From a checkpoint of a small contrastive image-text model.
Model: 64-pixel images, encoder arch vgg, encoder depths [2, 5, 5], text encoder layers 12, text encoder norm rmsnorm.
Training: soap at rate 0.0022, 9300 steps.
Data: trained on regions of photos with short descriptions (Visual Genome), 23.4 epochs.
Rows from block 7 of the image encoder, named by matrix and row number. Each number is 128 + 32 x the weight over its row's rms, rounded and kept within 0 to 255. All counts start at 0. After the name is the row's rms in percent of the matrix's.
# conv: 3x3 conv (encoder.blocks.7.conv.weight, 192x112x3x3), inputs 0-9, a 3x3 kernel for each
conv.7 102 [ 86 151 132 165  54  84 123 131 121  70 146 113 139 119 127 127 146 166 106  87 114 146 164 120 122  99 133 150 133 127 140 140 127  80 117 125 114 129 152 150 132  92 172 103 140 142 113 142 143 121 108  86 206 180  93  97 100 141 184 130 167 135 159 114 107  96  90 154 127  83 139 159 153 144 166 133  97 126 201  89 149 178 100 132 118 106 113 168 123 114]
conv.8 097 [ 91 150 142 130 186 145 139 182 195  75 140 128  94 131  91 133 133 108 105 148 147 115 134 109 122 144 138 119 114 145 145 119 141 242 125  81  99 151 139 145 153 128  69 100 128 178 130  77 151 150 127 134 125 146  97 156 154 107 169 160  86 137 131  99 130 138 127 120 160 108 125 147 144  83 146  68 156 102 130 137 122 151 126 156 124 137 148  74 145  99]
conv.9 099 [166 139 124 159 111 127 108 147 117 135 135 147 133 122 140  62  81  43 187  96 146 153 128 137 152 146 119 134 134 136 136  62 111 159 141 132 100  80 109 115  90 131 133 111 115 142 112 142 100 119 129 110  97  73 138  50 109 142 120 146 122 153 191  90 121 129 157 117 111 113 129  81  76 131 130 140 130  93 159 115 161 113 110  97 141 129 121 154 118 127]
conv.10 099 [ 96 138 135 149 120 102 134 117 105 171 170 124 148 180 148 193 139 139 112 149 166 126  96 129 109 164 123 139 141 110 108 149 117 163 108 167 156 112 173 109 126 128 136 139 154 167 131  93 157 140 183  79 125  69 135 141 141  38 108 115 168 144 139 100 173 106 127 165 123  89 114 124 131 109 127 105 116 107  41  78 123 140 145 105 127 113 141 149  75 103]
conv.11 103 [115  81 109 156  74 152 112 109 133 169 131 162 114  88 106  64  68 125 110 126 121  76  89 107 163  82 105  90 100 104  79 157 190 167 150 118 116 115 158 105 129 141 157 142  79 125 143 125  47  65 106 109  94 143 163 136 101 112 215 112  76 125 139  95 133 109 101  82 136 142  73 145 121 101 115 140 135  85 121 118 122  91 171  93 126 120 139 186 179 205]
conv.12 100 [137  91  62 157 121 121 119 125 159 129  64 123 138 111  84 108 150 120 130  93 169  78 103  83  74 171  80 175 116 103 154 147 110 130 115 162 159 125  73 127 106 103 221 145 115 102 140 145 145 139 128 106 149 166 143  67 123 115 121 109 107 135 141 147 138 138  82  81  77  91 113  76 182 158 116 123  85 123 202 107 175 120 121  95 107  78 127 179 132  97]
conv.13 099 [143  98 104 162 130 135  64 121 153 103  87 164 159 149 158 108 169 190  98 201 252 108 132 109 135 135 193 136  99 143  92 114  88  59 126 126 140 167 132 120 138 113 106 173  83  58 117 162 137 101 140 121 139 157 123 135 151 118  76 133  97 124 118 134  74  94 197 127 133  94 129 124 172 169 134 164 112 108  15 148  82 128 117 115 142 130 165 110  87 172]
conv.14 102 [ 97 101 133  99 104  77 191 113  97 169 165 108 161 168 134 119 156 110 179 171 150 131 143 154 125  87 177  85 129 130 129 164  82 173 171  84 100 144  53 144 132 105 180 133  81 105 120 117 142 110 167 132 126 103 150 143 132 135  99 133  87 149 143 134  88 103 119 122 154  65 113 172  95 141 146  97 175 132 164 177 137 165 198 147 165 133 115 161 128 109]
conv.15 099 [134 137 132  85 121 125 184 166 140 120 139  94  87 121 127 135 116 100  99 120 123 161  79 174  88  97 157 147 142  63  73 159 133  71 108 132  66  96 128 144  87 109 117 113 108 145 104 129 156 148 130 142 118 123 161 115  97 189 164  73 220 182  34 125 161 153 159 134  78 158 129 122  84 133 100 139  57  68  64  76  90 100 105 165 150 118 160 141 154 119]
conv.16 100 [174 185 152 147 143 121 123 143  65 172 185 137 193 117 170 140 118 128 158 162 146 165 108  91  85 110 125  90 101 144  93 121 143 109  95 147 138  86 120 159 136 195 112 121 126 182  97 121  39 151 188 139 106 154 130 149  63 163 101 126 125 158 149 137  86 136 127 108  99  90 136 130  89 143 141 105 146 105 149 158 111 117  88  76  96  98 121 119  62 137]
conv.17 102 [ 73 171  75 118  71 103 102 109 111 115 142 133 122 152 153 138  89 117 149 161 125 147 152 125 108 185 167  69 146  98 141 112  87 143 144 112 108 131 120 212  93 125  52 119 148 161  88 138  92 124 108 141  96  84 118 148 136 189 135 102 148 122 119 116 167 151  74  82  72 152 123 141  93 166  84 100  63  79 122 168 154 108 124 150 120 105 142 141  93 121]
conv.18 108 [ 74 123 150 159 124 140  96 134 112 171 149  85 153 183 137 106 129 102 134 162 141 151 164 104 133  88 114  94 153 127 143 114 125 134 142  49 151 146 207 124 139 156 167 161  87  93 116 158 122 180 166 135 187 171  78 149  85 111  78 126 177 140 150 113 147  71 147 126 166 104 130 154  99 148 151 106 157 118 148 140 168  94 129  77  82 166  99 165  84 133]
conv.19 096 [121 136  68 166 118 138 135  94 210 120 163 144 126  95 149 173 198 113 161 154 155 175  97 131 113 134 103 104 121 128 104  96 114 104  73 129 164 130 129 194 166 112 128 161 161 131 142  78 166 140  69 140 120 101  82 106 120  42 111 100 143 129 143 145 176 160  90 123 105 130  85 121  65  95  72  42 164  95 146 113 123 143 187 103 143 197  97 107 180 151]
conv.20 106 [116 180 125  89 170 104 145  89 162 158 103 167 105 155  94  68 106 111  94 130 113 116 187  84 119 137 121  87 153 191 131 195 122 126  80 153 119 138  64 163 199 154 206 129 126 116 152 129 113  71 130 162  68  90 128 147 142 145 143 168 171 138  88 120 160 158 144  72 122  66  97 138  75  94  88 123 135 114  96 115  66 121 147 164 160 128 140 176 134  59]
conv.21 104 [ 79 128 135 131 103 105 125 106 144 126  78 152 107 145 131 115 155 157 209  71 162  66 154 106 141 118  89 125 101  64 133 188 184  93 180 145 145 118 130 136 163 113 104 114 103 156 147  90  95  60 134  82 107 147  80 164  96  75 139 128 216 128 157 149 112 130  75 121 140 114 105 121 144 164 163 190  96 100 136  81 114 115 150 148 111 117 159 142 148 111]
conv.22 102 [153 148 135 125 118 163  86  83 126 125 183 212 131 190 136 139 140 106 136 126 133 114 104 117  66 123 147 135 179 134 125 145 138 201 131 107 144 106 100 114 131 117  98 104 109 111 120 138 107 128 150 168 121 173 141 145 127 100 172 219 115 132 130 126 169 102  99  90 156 109 209 203 127 121 116 124 132  78  89 101  90 186 149 136 169  83 105 103 157 120]
conv.23 104 [165  97  88 143 192 117 123 146 121 130 136 117 164 125 109  72 117 122 140 113 150 130  94 115 126 178 157 156 117 165 147 100 102 121 100 133  95 148 134  92  66 144 129 144 112 162 121 109 120 102 134 118 161 145 128 185 119 103 144 146 110 157 148 146 124 125 128 138 117 120 113  94 131 136 193 108  60 117 132 118 122 186 165 100 117 158 153 125 123 131]
conv.24 097 [169 148  85 151  79 129 145 117 153 130 131 167 173 169 131  94 127 102 114  95 142  81 132 117 103  59 123 159  80 151  81  57 152 122 133 149 134 114 107 107 100 160 108 128 109 128 158 101 136 105 154 162 134 112 132 190 186 142 119 148 108  65 132 140 110 156 171  64 102 164 155 160 128 106 140 109  87  89 141 133 113  97 179 107 133 119 143 125 155 150]
conv.25 094 [169 124 110 146 149 137 149 141 152  89 134 148 140 100 116 132 137 119  81 130  84 115 164 102 168 102 161 145 139 121 130  61 138 147 108 110 167  57 136  74 131 115 157  60 131  87 120 133 110 143 139  97 105 107 133 126 235 136  90 112 183 135 158 100  93 138 107  91  83 127 126 120 167  69 132 140  94 112 157 117 185 164 119 164  94 153 126 123  92 151]
conv.26 094 [156  96 182 134 119 116 162 163 121  98 162 148  79  94 119  82 135  90 158 140  95 106  79 159 138 106  85 146 136 104 109  87 187  81  73  94 170 131 155 104 163 159 134 170 112 117 123  95 186 146 103 155 178 114  86 122 135 147 134  96 110 131  96  84  98 194 166  87 102 135 100 129  99 101  65 102 136 122 113 186 104 111 146 146 142 158 186 124 111 109]
conv.27 097 [140 120 190  83  75 126 119 116 140 154 143 155 115 116 139 139 166 128  69 161  98 127 143 126 106  87 131 129 176 160  97 127 133 134 105 109  89 134  92 177 102 120 136 140 116 113 120 114 132 186  90 109 122 107 143  89 148  68 109 161 117 223 136 165  95 128 120 127 102 147 120 158 140 152 127  86 131 112 127 112 137 118 130 180  85 127  74 176 143  94]
conv.28 101 [155 103  93  78  80 127 121 120 146 110 145  85 113 160 145 168 156 115 117 108 138 151  57 183  98 106 140 139 114 129 138 120 166 192 174 126  89 165 104  86 106  94 108 132 137 137 164 112 168 110 135 122 150 107 141 107  49  96 112 133 100  99 164 132 102 121  88 154 140  99  95 129 105 142 203  95 126 141  95  56 128 135 117 153  62 122 144 131 181 144]
conv.29 103 [115 141 185 180 161  87 151 145 127 116 128 136 144 126 137 151 152 180 126 110  83 159  95 151  94 130 147  90 128 117 129 146 122 107  86 133  87 112 133 147 113 136 148 163 152 103 141 134 157 118 153 178 114 115 127 119 149 101  93 170 106 102 162 154 144 106 178  55 150 137 119 103 140  82 105 102 133 161 156 154 151 156  91 163 167 125 140 117  76 130]
conv.30 099 [ 92 138 110 143 160 101 140 183 229 186 165 150 104 162 150 161 141 127  89 198  91 143 218 143  89 144 112 103 140 131 113 151  61 151 158 108 108 149 107 102 119 128 142 122 111 195 171  83 126  94 115 109  97 113 148 181 116 199 149 169 122 134 117 174 152 145 104 123  85 113 154  65 114  82 113  71 164 120 158 116 165  55 161 134 110 104 149 133 112 164]
conv.31 099 [112  87 168 137 106 127 118 101 104  78 147 106 144 128  76 100  86 154 147 130 131 109  95 136  78  59 121 217  98 199 176  92 131  77 154 105 123 152 135 132 126 121 124 186 106  96 172 147 158 135 147 132 105 122 130  80 138 127 112 133 126  68 178 129 109 108 123 170 138 103 113 161 135 165  57 139  40  83 150  98 127 128 133 124 111 102 163 167 105 125]
conv.32 098 [157 150 188 159 133 147  74 159 113 105 142 168 110 117 160 117 140 101 150 123 103 149 133  89 105 127 133 123 120 137 100 102 133  80 162 102  82  81 166 147 123  84 163  79 171  84 106 137 188 142 101 136 168  93 106 123 126 145  90 101 161 100  88 134 105 186 145 135 135  98 122  81 116 142 105 134  94 173 149 119 101 127 134 174 114 106  91 126 106 119]
conv.33 095 [169 130 192  91 140 106 128  95 132  89 154 190 129 172 114 136 138 155 109 144 177 115 185 116  98 168  97 140  97 150 145 159  98  78  82 115 105 113 116 161 160 126 176 176 129 159 177 103 127 169 175  91 119 149 188 139 112 155 143 120 127 125  82 125 142  91 157 120 150 136 133 101 120 102 103 134 144  90 164 137 148 145 115 114 165 151 139 121 162 156]
conv.34 100 [130 129 166 168  35 185 103 115  81 166 116 161  98 126 125 120 159  83  84 174  87 190 167 151 138 192 134 171  96 137 184 195 120 119 148 158 124 114  91 136 137 118 157 109 140 144  89 115 105 126 152  60 105 148 200 165 124 129  99 120 114 110 157 155 205 152 136 167 131 130 163 131 163 172  90 143 127 172 160 112 107 125 152 115 141 126 105 121 125  86]
conv.35 104 [159 123 121  92  93 135 150 140 119 131 130 191 111 130 108  95 169 128  22  59 141 142 155 148 160 111 162 129 135 152 123 148 157 111  78 136 102 125 127 168  95 158  97 148 145 142 162 134 149 146 163 113 106 107 130  42  61 146  90 181  73 204  89 121 139 117 144 115 123 146 158 152 156 136 126 110 150  87 144 145 106  97 109 131 134 148 112 149  94 112]
conv.36 104 [152 140 131 103  68 163 140 162 120 130 150 196  62 158 224 151 187 154  81  72 139 163 116 122 169 151 115 108 143 109 182 175 153 125  95 111  84  57 140 109 143 119  74 146 194 125  59 137 128 128 165 142 146 112 101 169 132 137  70 165 102 100 100  70 132 162  80 162 145 142 118 117 111 122 118  73 120  95 125 111  82  96 159 156 129 142 122 149  95  97]
conv.37 100 [133 116  91 114 156 127 119 172 151 147  98 157 185  98 112  76 119 130 161 171  91 130 156  82 143  96 180 106 143 133  75  34 120 123 185 121 133 129 127  89 129 142 136 130 139 110 114 121 154  97 111 122 137 126 158 185 136  98 144 135 125 123 173 141 107  61  73 164 128  96 143 122 155 130  76 153 102 157 217 169 142  52 139 140 112 132  89 134 164 143]
conv.38 097 [123 123 145 144 143  85 123 130 114 126 114 157 171 150 123 174 106 105  61 132 134 116 160  85 114 165 172  84  86 152 183 114 135 142  46 117  76 113 152 167 182 186 153 121  99 111 145 113 122 106 181  95 133 115 173 153 193 126 195  92 113 100  81 160 155 124 131 174 115 157 147 121 145 111  77 120 141 144  76  90 112 121 184 123 111 167 187 169  98 130]
conv.39 103 [148  70 140 148 180  97 164 159 146 157 159 183 119 144 151  86 127  76 115 114 174 117 167 123 150 131 109 124 111 134  75  75  69 146  79 119 123 136 183 132  99 120 109 132 165 152 109 106 165 184 147 107 175  91  93 121 153 123 172 146 201 117 172 118 100 149 126 169 125 145 173 126 141 154  82 127  81 152 100 146 233 116 146 145 104 104  75 118 150  73]
conv.40 099 [109 139 133 113 153 104  71  87 122  95 104 136 153  90 109 100 118 119 119 188 138 147 141 183 169 120 174 102 119 106 112 194 106  79 131 150 106 159 135 162 147 144  95 150 159  62 129 141 153 126 102 116  87 135 147 146 152  92  95 130 137 141  89  95 109 121 144 110 106 121 134 141 134 173  99  85 170 206 140 128 114 198 138  90 133 192 117 101 164 137]
conv.41 104 [ 96 212 162  91 114  75 132  85 148 146 148 104  80 156  90 146 136 121 111 144  65 140  93  79 111 144 107 193 195 124 139  73  47 122 184 171 134 168 110 114 140 108 159 149  92 106 108 168 118 158 150 149 206 208 103 147 124  82 152 162 166 151  70 129 129 141 154 148 151 139 147 133 152 104 136 148 101  85 134 171  76 160 169 142 151 145 158 136 152 192]
conv.42 100 [165 161 100 175 157 151 124 135 123 105  79 104 189 141 103 111 118 122 115 100 146 156 158 133 116 180 123  72  70 116 151  97 185 104  80 169 160 154 158 152  92  80  82  82 176  86  81 105 140 133 165 197 129 143 195 171 133 107 133  88 162 138  96 107 131 135 128 135 182 145 116 122  85 120  76 162 104 106 156  97 105 127 151 152  55 167  92 171 131 143]
conv.43 106 [175 144 123 155 165 109 133 144 139 114 155  87 159 112 110  75  81 145 163 130 145 165 152 133 106 148 149 102 114 161  96 113  80 122 164 162 134  72  95 101  82 116 145 126 166 147 118 168 145 174 123 155 103 119 130 154 120 146 122 163 116 138 126 124 134  99 139 119 166 127 115  87 176 145 157 129 116  19 145  95  86 144  93 145 172  92  69 124 163 215]
conv.44 102 [109 137 135  91 141 144 103 140 127 135  91  89  86  97 135 137 194 130 149 178 107 138 104  99 129 157  83 131 126 118 130 103 169 118 130 188 136 102 101 160 130 158 122 150  53  44  96 209 151  87 132 121 138 137  95 116 172  98  93 106 114  94  95 100 119 111 145 127 162 105 131 125  88  95 124 107 108 160  51 156 221  59 176 121  99 188 112 111 140 161]
conv.45 105 [133 147 155  88  99 157 147 105 144 127 144 116 132 123 147 105 149 163 130 196 118 102 171 142 149 218 149 156 111 125 143 176 113 166 184 102 104 138 101 144 149 126 106 146 158 119  69 126 136 109 111 185  93 116 109  85 112 153 136 173  99  95  90 153 159 128  52  68  85 122 134 151 112 119 150  97 127 123  67 183 199 115 184 162 109 145 125 140  73  53]
conv.46 103 [108 124 125 118 144 149 164 116 136 138 126  92 167 117 103 158 148 125 112 179 158 168  91 103 121 181 114  52 135 149 105 179 124 148 178 134 186 172 103 163  79  85 132 130  44 115 168 169 135 156 145  86 144  82 140 124  94 153 118  73  86  83 130 182 101 160 137 103 135 117  94  95 160 106 142 109 182 130 170 155  87 177 169 119 114  75 120  98 132 120]
conv.47 099 [127 144 169 140 185  74 140 163 147 157 155 141 159 126 113 141 156  97  46 115 105 123 116 121 105  96 122 171  53  80 133  83  89 132 157  76  81 155 151 123 168 112 165 158 138  96 122 158 143 135 147 168 190 168 113 128 114 123 126  54 144 119 122 134  81 144 115 141 132 148 117 133 144 161 107 100  87  84  96 121  77 150  84 163 150 106 155 148  97 143]
conv.48 098 [ 90 154 109 179 124 156 138 116 122 141 126  85 166  63 105 138 106 131 148 131  92 133 132 125 130 103 145 145 160 159  61  94  79 111 119 193 167 129 135 121  96  71 104 162 108  57 135 172 147 171 185 105 120  94 129  93 110 121 141  98 163 145 170 117 134 135 129 156 195 164  98  72 207 163  80 135 130 113 198  89 121 199 169 180 135 176 186  82 125 128]
conv.49 103 [180  98 154 143 135  95 107 106 153 106 122 134  94 130 120  95 110 104 125 132 154 159 113 111 137 181 129 161 106 108 134 122 124 153 132 114 140 100 147 114  98 171 138 176 240 165 188  89 106 157 180 136 160 113 144 126  89 134 162  93  96 150 100  71 120 162 126 132 142 157  70 135 135 106 110 101 111 138  96 156 159 150 117 169 133 105 156  76 118 130]
conv.50 098 [171 170 183 124 141 137 187 146 124 179 141  86 149 140 140 170  88 102 104 180 109  91 114 138 134  91 119  87  90 160  95 104 148 185 102 153 118 197 123 111 120 143  92 137 122 132 100 115 108 142 124 126  74 115 162 105 137 134 125  99 176 178 119 145  89  91 143 127 174 171 150 108 156 130 144 117  93 158 106  76 127 160 150 161 164 152 130 166 131 163]
conv.51 101 [166  41 122 221 123 127 147 113 130  95 143 101 136 145 127  92 104 137  69 131 164 125 108 143  84 137 150 162  83 140 147 149 166 136 133  98 128 134 143  66 189 173  92 146 122 142 136 147  54 172 134  89 110 158 148 123 200 134 120  90 108 135 145 102 109 139 124  89 110 155 126  85 114 144  72  72 101 124 101 144 148 173 127 130 118 117 186 120 144  96]
conv.52 094 [180 147 148 181 110 159  93  76 124 127 155 123 108 135  87 206 142  88 132 169 100 115 111 102  99 169  78 104  93 102 179 148 178 132 186 133 192 236 142 137 104  64 128 130  89 144 101 185 199 133 174 110 146 119 125  91 174 131  65 112  43 129 109  96 119  91 192 124 180 138 198 174 173 175 144 128 157 109 129 110 101 130 165 150  66  93 179 141 133 117]
conv.53 097 [150 155 136 117 115  97 170 161 151 103 194  99  87 119 111 134 122 115 122 133  98 129  72 185 115 141 111 136 172 124 143 127 172 148 140 119 107 113  89 120 115 125  86  69 107 151 125 154 121 132 126 159 102 169 133 121  74 116 139  95 131 213 162 115 130 140 113 163  76 128 153 195 122 149 111 126 123  96 135 158  87  97 203 119 170 134 111 128  98 137]
conv.54 104 [116 105 105  64  74 126 116  94 118 118 146 101 151 166 136 119 135 116 161 155 187  79 103 126 104  68 120 166 145 153 221 117 142 120 105  49 100 209 155 111 191 181 117 173 162 116 131 160 122 148 103 120 157 124 112 106 161 132 111 170 116  89  76 120 131 134 169 131 120 167 120 128 104 103 112 141 109 151 115 141  93 126 172 159 113 235 104  45 160  75]
conv.55 098 [136 155  88 128 173 166  95 147 111 127 147  87 148 107 142 138  86 101 107 166 159 145 115 164  74 146 161 113 116 115 159 116 134 176 162 127 174 156  76 143 160 168 113 156  90 129  93 138 124 112 206 158 175 123 129 105 111 170 128  91 166  94 115 116 132 167 109 103 167 119 140 145 104 180 158 123 136 114 111 166 111 116 169 184  94 167 132 113 136  91]
conv.56 100 [ 79 109 163 159 153 154 106 143 136  96 147 123  95 122  90 149 175 120 117 166 157 186 164 133 121 166 134 125 135  72 135 117  96 100 127 131 164 164  96  93  96  93 130  94  80 124  77 108  86 116 135 109 138 149  87 126  95  70 136 133 159 101 131 102 136 110 153 183 167 136 143 164 112 133 123  49 133 134 155 125 145 146 172 163 199 120 158 129 117  82]
conv.57 098 [137 107 101 155 146 110 118 123  64 138 111  66 111  80  76 154 139 155  86 144  99 178 130 159 172 149 152 135 120 178 157 149 170 100  57  39 140 124 110  90 128 141 143 102 149  81  49  94 109  29 132  70 132 112 101 114 139  70  78  96 172 107 158  54  91 151  76  77  89 133  80 134 137 139 120  75 137 131 135 114 150 116  78 179 117  87 127 179  95 168]
conv.58 101 [131 133 136 134 149 126 114 151 100 125 206 168  81 124 155 129 169 133 119 124 143 111 187 153 150 135 151 113 120 143 100  81 138 128  84  60  89 139  93 129 129 122 151 172 113 117 106 150 183 157  91 131 187 173 162 174 163 139 121  80 186 136 127 147 167 122  82 120 195 146  94 131 144 122  55 103 147 111 124 146  76 140 166 167 117 133 160 163  63  87]
conv.59 105 [ 92 145 116 107 176 106 124 101  92 153  99 188 140 160 124 109 132 148  65 138 143 115 175  65  87 121 143 205 212 228 164  94 186 132 182 135 121  97 132 124 116 109 115 107 119 135 132 140  97 155 102 161 135 102 108 154 194 130 117 100 120 117 174 141 156 109 140 127 176 113 214 161 136 128 196  92 104  59 118 130 148 161 126  88 131  93 127 175  87 181]
conv.60 097 [160 124 123 101 120 105  88 132  62  94  94 135 161 145 143 142 182 155 174 124  81 136 169 123 122 102 137 115  85 138  99  87 124 139 117 123 100 111  94 119 124 107 118 128 153 180 174 131  92 130  60 145 141 195  89 106 117 101 142 126 114 140 116 112 124 140  52 168 170 117  89 153 139 114 118 126 156 129 111 175 154 174  73 135  78  90  91 146 120 149]
conv.61 103 [190 149  93  93 104 146 164  90 142 159 109 141 141 208 123 129 156 173 139  64 159 135 188 177 110  64 174  98 166 114  97 104 128 114 101  71 116 130 155 112 125 150 124 147 112 155 131 143 155 100 101 105 121 133  97  88  96 136  53 121 190 175 151 134 116  92 137 122 143 118 146  97 113 132 115 134 109 122 108 107 117 108  98 117 103 164  96 123 109  57]
conv.62 107 [ 84 109 131 190 125 110 126 128 150 165 147 109 135 128 156 150  81 105 158 114 126  90 156 156  71 138 141 148 189  93  88 134 139 106 169  75 116  87 152  82  92  90 179 152 159 138 115  88 171 128  69  83 170 160 140 129 169  82 132 134 185 144 147  82 100 112 144 111  99 143 164 136 164 117 182 101 133 132 176  80  88 111  76 143 119  87 123 130 135  66]
conv.63 102 [143 139 121 144 128 156 184 164 158  90 162 142  62 230  85 146 135  95 130  79 153 201 130 147 108 122  77 142 159 167  89 183 189 140 144 119  97  94 127 136  83 144 129 121 201 141 126 142 146  94 128 149 164  92 150  90 143 138  90 111 127 135  91 186 147 116 125 101 144 117  87 119  86 153 123  86 147 117 138 152 100 138 172 123  45 154 114 124 125 160]
conv.64 102 [146 140  86  92 110  94 128 107 121  98 158 125 108 124 122 173 167 138 107 141 104 142 140 137  71 133 129 105 138  85 111 140 137 174 144 183 133 156 158 118 154 100 116 136 138  87 117 146 150 152 152 120 131 144  77  68 148 128  72 111  83 146  65  94 125 132 162  85  85 121  77 117 166 188 156 180 145 107  99  84 108 109 132 101  96 158 137 104 137 161]
conv.65 098 [203 169 194 121 102  90 150  94 111 114  75 137 108  91 145 168 148 154 115 137 111 131 111 101 182 118 127 108 141 115 114 108 177 158 116 151 106 102 109  82 151  81 103 161 106 110 133  79 141 159 139 118 132 113 162 107 197 164 167 177 139 110  84 113 122  95 146 164  61 174 152 109 144 105 148 144 133 146 158 198 169 139 106 119 109  90 132 142 158 136]
conv.66 100 [121  88  74 111 100 186 120 127  91 195 158 180 136 136 153  67 172 169  89  53 152  93 106 117 110 119 126 158 173  84 151  65 107 165 152 132  70 138  84 156 173  91 136  99 136 123 144 151 163 109  97 118 119  85 149 133 109  81  96 159 100 130 119 156 166  68 137  86  83 128 120  84 199 128 167 174 146 186 134 179 156  94 132 170 105 110 105 127 129 191]
conv.67 104 [128 137 162 119 155 133  67  93 137 106 176 104 120 131 128 135 141 160 127 119 109 155 120 112 136 187 144  81  62 140 127 148 107 155  79  86 173 146 106 149 122 111  60 139 146 131  88 134 152 192 182 112 106 100  96 125 165 216 187 146 100 209 126 161 175 136  92 125  84 131 101 129  96 113 235 123 176 166 112 114 104 125 107 117 130 133 134 149 116 101]
conv.68 093 [149 148 187  89 122  87  93 143 106 110 125 147 119 179 145 126 133 102  52 161 159  82 116 162 149 137 147  86 152 130  98 142 116 155 162 116 122 123 160  53 122 144 121 111 130 150 108 156 115 108 155  97 111 135 148 129 186 155 124 147 136 114 138 122 121 152 137 144 163  54 142 146 109  92  89 143 114 134 149 100  69 142 137 160 127 163 112 116 150  53]
conv.69 100 [138  99  82 135 194  87  90 174 111 161  91 150 106  67 169 129 115 177  35 126  45 118 141 167 129 143 152 131  95 137 101 153 118 179 103 146 107 142  84 118 139 114 120 103 114  93 126  74 158  91 156 126 181 170 183 166 155 103 115 115  82 113  93 177 116 201 192 108 135  89 148  73 124 183 124 111  92 110 125  96 135 129 158 115 118 183 132  98 126  64]
conv.70 101 [171 158 146 100 152 191 159 138 125 170 114  99 186  66 158  92 111 141 136 125 140 120  52 145  85 131 218 136 168 146 151 134 115 108  95  98 167 108 131 111 119 110 100  66 159 146 125  78 146 128 110  95 110 135 107  93 101 105 148 127 133 150 132 166 129  98 175 131 166 124 130 122 142 135  88 135 208 105 117 149  99  70  80 140 150 145 159 159 102 132]
conv.71 105 [118  75 147 111 125 162  72 120 114 106 153 145 112 124 152 144 118 161 115  89  92 133 123 171  84 192 168  92 141 167 179 129 122 103 112  78  68 167 200 120 154 121 153  98 154 163 164 116 119 113  97 124  48 176  71  86 136 148 123 151 109 141 103 139 181 195 163  72 129 123  67 157  87 166 159 151 151  90 135 123 108 107 119 130 119  68 158 134 174 127]
conv.72 099 [168 169 178 157 128  62 128 165 156 137 105 139 213 112  74  90 147 110 161 191 136 140 126 141 120 109 103  72 146 134 120 143 115 255 117 133 164 114 165 116 133 125 133 134  96 125 147  97 159 124  67  66  80  95  76 130  98 111 148 120 169  97  86 131 133 118 119 106 112 173 128  98  74 173 122  99 171 118 137 160 121 147  57 128  60 103 157 143 104 160]
conv.73 096 [155 140 139 149 144 126 103  89 152 124 150  91 117 160 159 200  87 149 131 146 131 142 162 174 126 132 130  71 118  94 159  92 148 146 219 157 166 103 160 139  65 122 129 130 107 134 148 118 181 153 169 208 166 144  77  85  87 118  72 129  81  49 145  93  83 122 160 130 152 118 110  81 118 120 128 196 180 167  79  78  91  70  70  59 154 137 170 203 121 101]
conv.74 097 [144 157 172 167 157 120 136 149 169 101 125 141  76 126  93  99  99 130 161 145 121 134 110 124 123 106  78  74 124 172 119 181 156  84  91 145 122 131 143  75  65 111  82 113 147 146 133 115 153 134 118 145 109  81 172 148 108 133  95 134 142 141 112 162 123 166 131 175 147  93 127 183 161 160 178 135 162 129 120 174 150 134  64 120 119 149  96  81  95 118]
conv.75 096 [141 115 119 144 157 127 149 128 126 121 157 106  94 113 126 106  83  99  72 125 129  94 106 139 105  83 125 130 110  75 111  98 132 110 138 111 156 116 115  94  90  79 153  97  84 147 126 163 110 160  81  75 148 151 115  93 130 103 132 128 113 100 121 104 121  48 151 158 129  78 131  85 118  95 172 166 131 123 127 132 107 157 158 156  99  89 115 139 138 129]
conv.76 097 [ 93 116 101 141 135 105 147 117  89 131  92 109 159 115 134  75 129 190 116 130 141 156 155 186 131 115 142 150 166 164  69 142 185  81 136 164 102 118 139 129 118  87 119 105 141 108 119 171 103 130 157 144  99 183 117 157 136 148 109  99 121 122 191  55 122 129 171 118  95 107  43 182 108 140 163 175 112 137  47  89 124 118  90 114 130 164 112  96 162 155]
conv.77 097 [140 128 122 146 127 125 151 159 125 131 147 145 164 141 178 148 178 135  76  92 151 168 216 109  96 134 106 132 107 110  87  43 118 175 151 181 135 142 108 175 132 157  91 150 134 137  76 171 169 112 164 132 121 105  84  79 106 143 177 116  84 113 138 111 103 162 107  84 115 126 103 139 103 138 165 133  50  87 152 131 187 107 108 107 159 157 165 113 138 171]
conv.78 098 [126 146 113 118  73 143 146 115 115  94 148 111 125 110 169 137 114  46 180 135 144 164 152  97  65  87 114 157 114 158  53 134 174  76  84  70 162 117 147 152 138 140 173 122 198 158 125  70 175  82 116 162 128  87 129  91 168  52 132 169 131 113 111 102 116  81 133  99  69 142  60 148 134  97  91 135 147 121 132 122 124 125 152  94 149 139 111  99 132 164]
conv.79 103 [143 134  48 103 148  97 115 115 157 149 139 103 153 170 145 106 171 136  96  83  89  98 118 123 106  84 107 146  54 193 124 210 170 152 157  95 167  77  89 119 165 124 129 113 120 118 111 116 172 146 127 143  58 144 108 142 120 126 131  97 148 135 148 125 133 128 153 159 128 126 127 143 138 207  94 166 122  97  97 125  85 147 119 142 144 113  77 139 142 122]
conv.80 106 [ 93  39  84 195  88 131 133 104 110 127 101  66 135  72 120 245 165 132 109  98  97 149 101 142 173 126 102 151 185 118  87  85  85 169 158 173 159 128 179 122 103 159 118 156 116 131 153  94 160  88 165 102 173 149  94 109 130 131 101 159 102  92 115 201 138 106 126 174 176 114 143 182 115 133 172 147 123 109 156 135  96 184 132 114  97 128  86 114 113  73]
conv.81 099 [189 116 139 145  91 104 124 175  93 183  95 170 133 127 131 136 159 113 107 164 108  99 145  75 161 146 113  70  31 138 171 151 158 123 147 171 117 114 137 107 126 116 118 149 145 134 114 147 119 158  95  99 146  98 204 166 146 174 127 105 209 133 142 126 144 147 150 148 172 131  60  61 113 106 180 155  95 111 127 136 140 164 131 197  90 110 134  37 121 130]
conv.82 104 [166 146  86 117 123 115 134 139 113 171 118 107 148 108 195 178 116 125 152 126 147 119 154 122 147 174 142 128 155  96  72 148 155  82 142  71  90  71  78 157 117 197 114 177 139  80  87 161 135 128 115 169 118 108 124 110 107 119 148 104 121 180 102 166  81 106 160 163 132  77 146  82 130 137 153 127 100 184 141 152  91 159 142 147 133 121 127  88 106  99]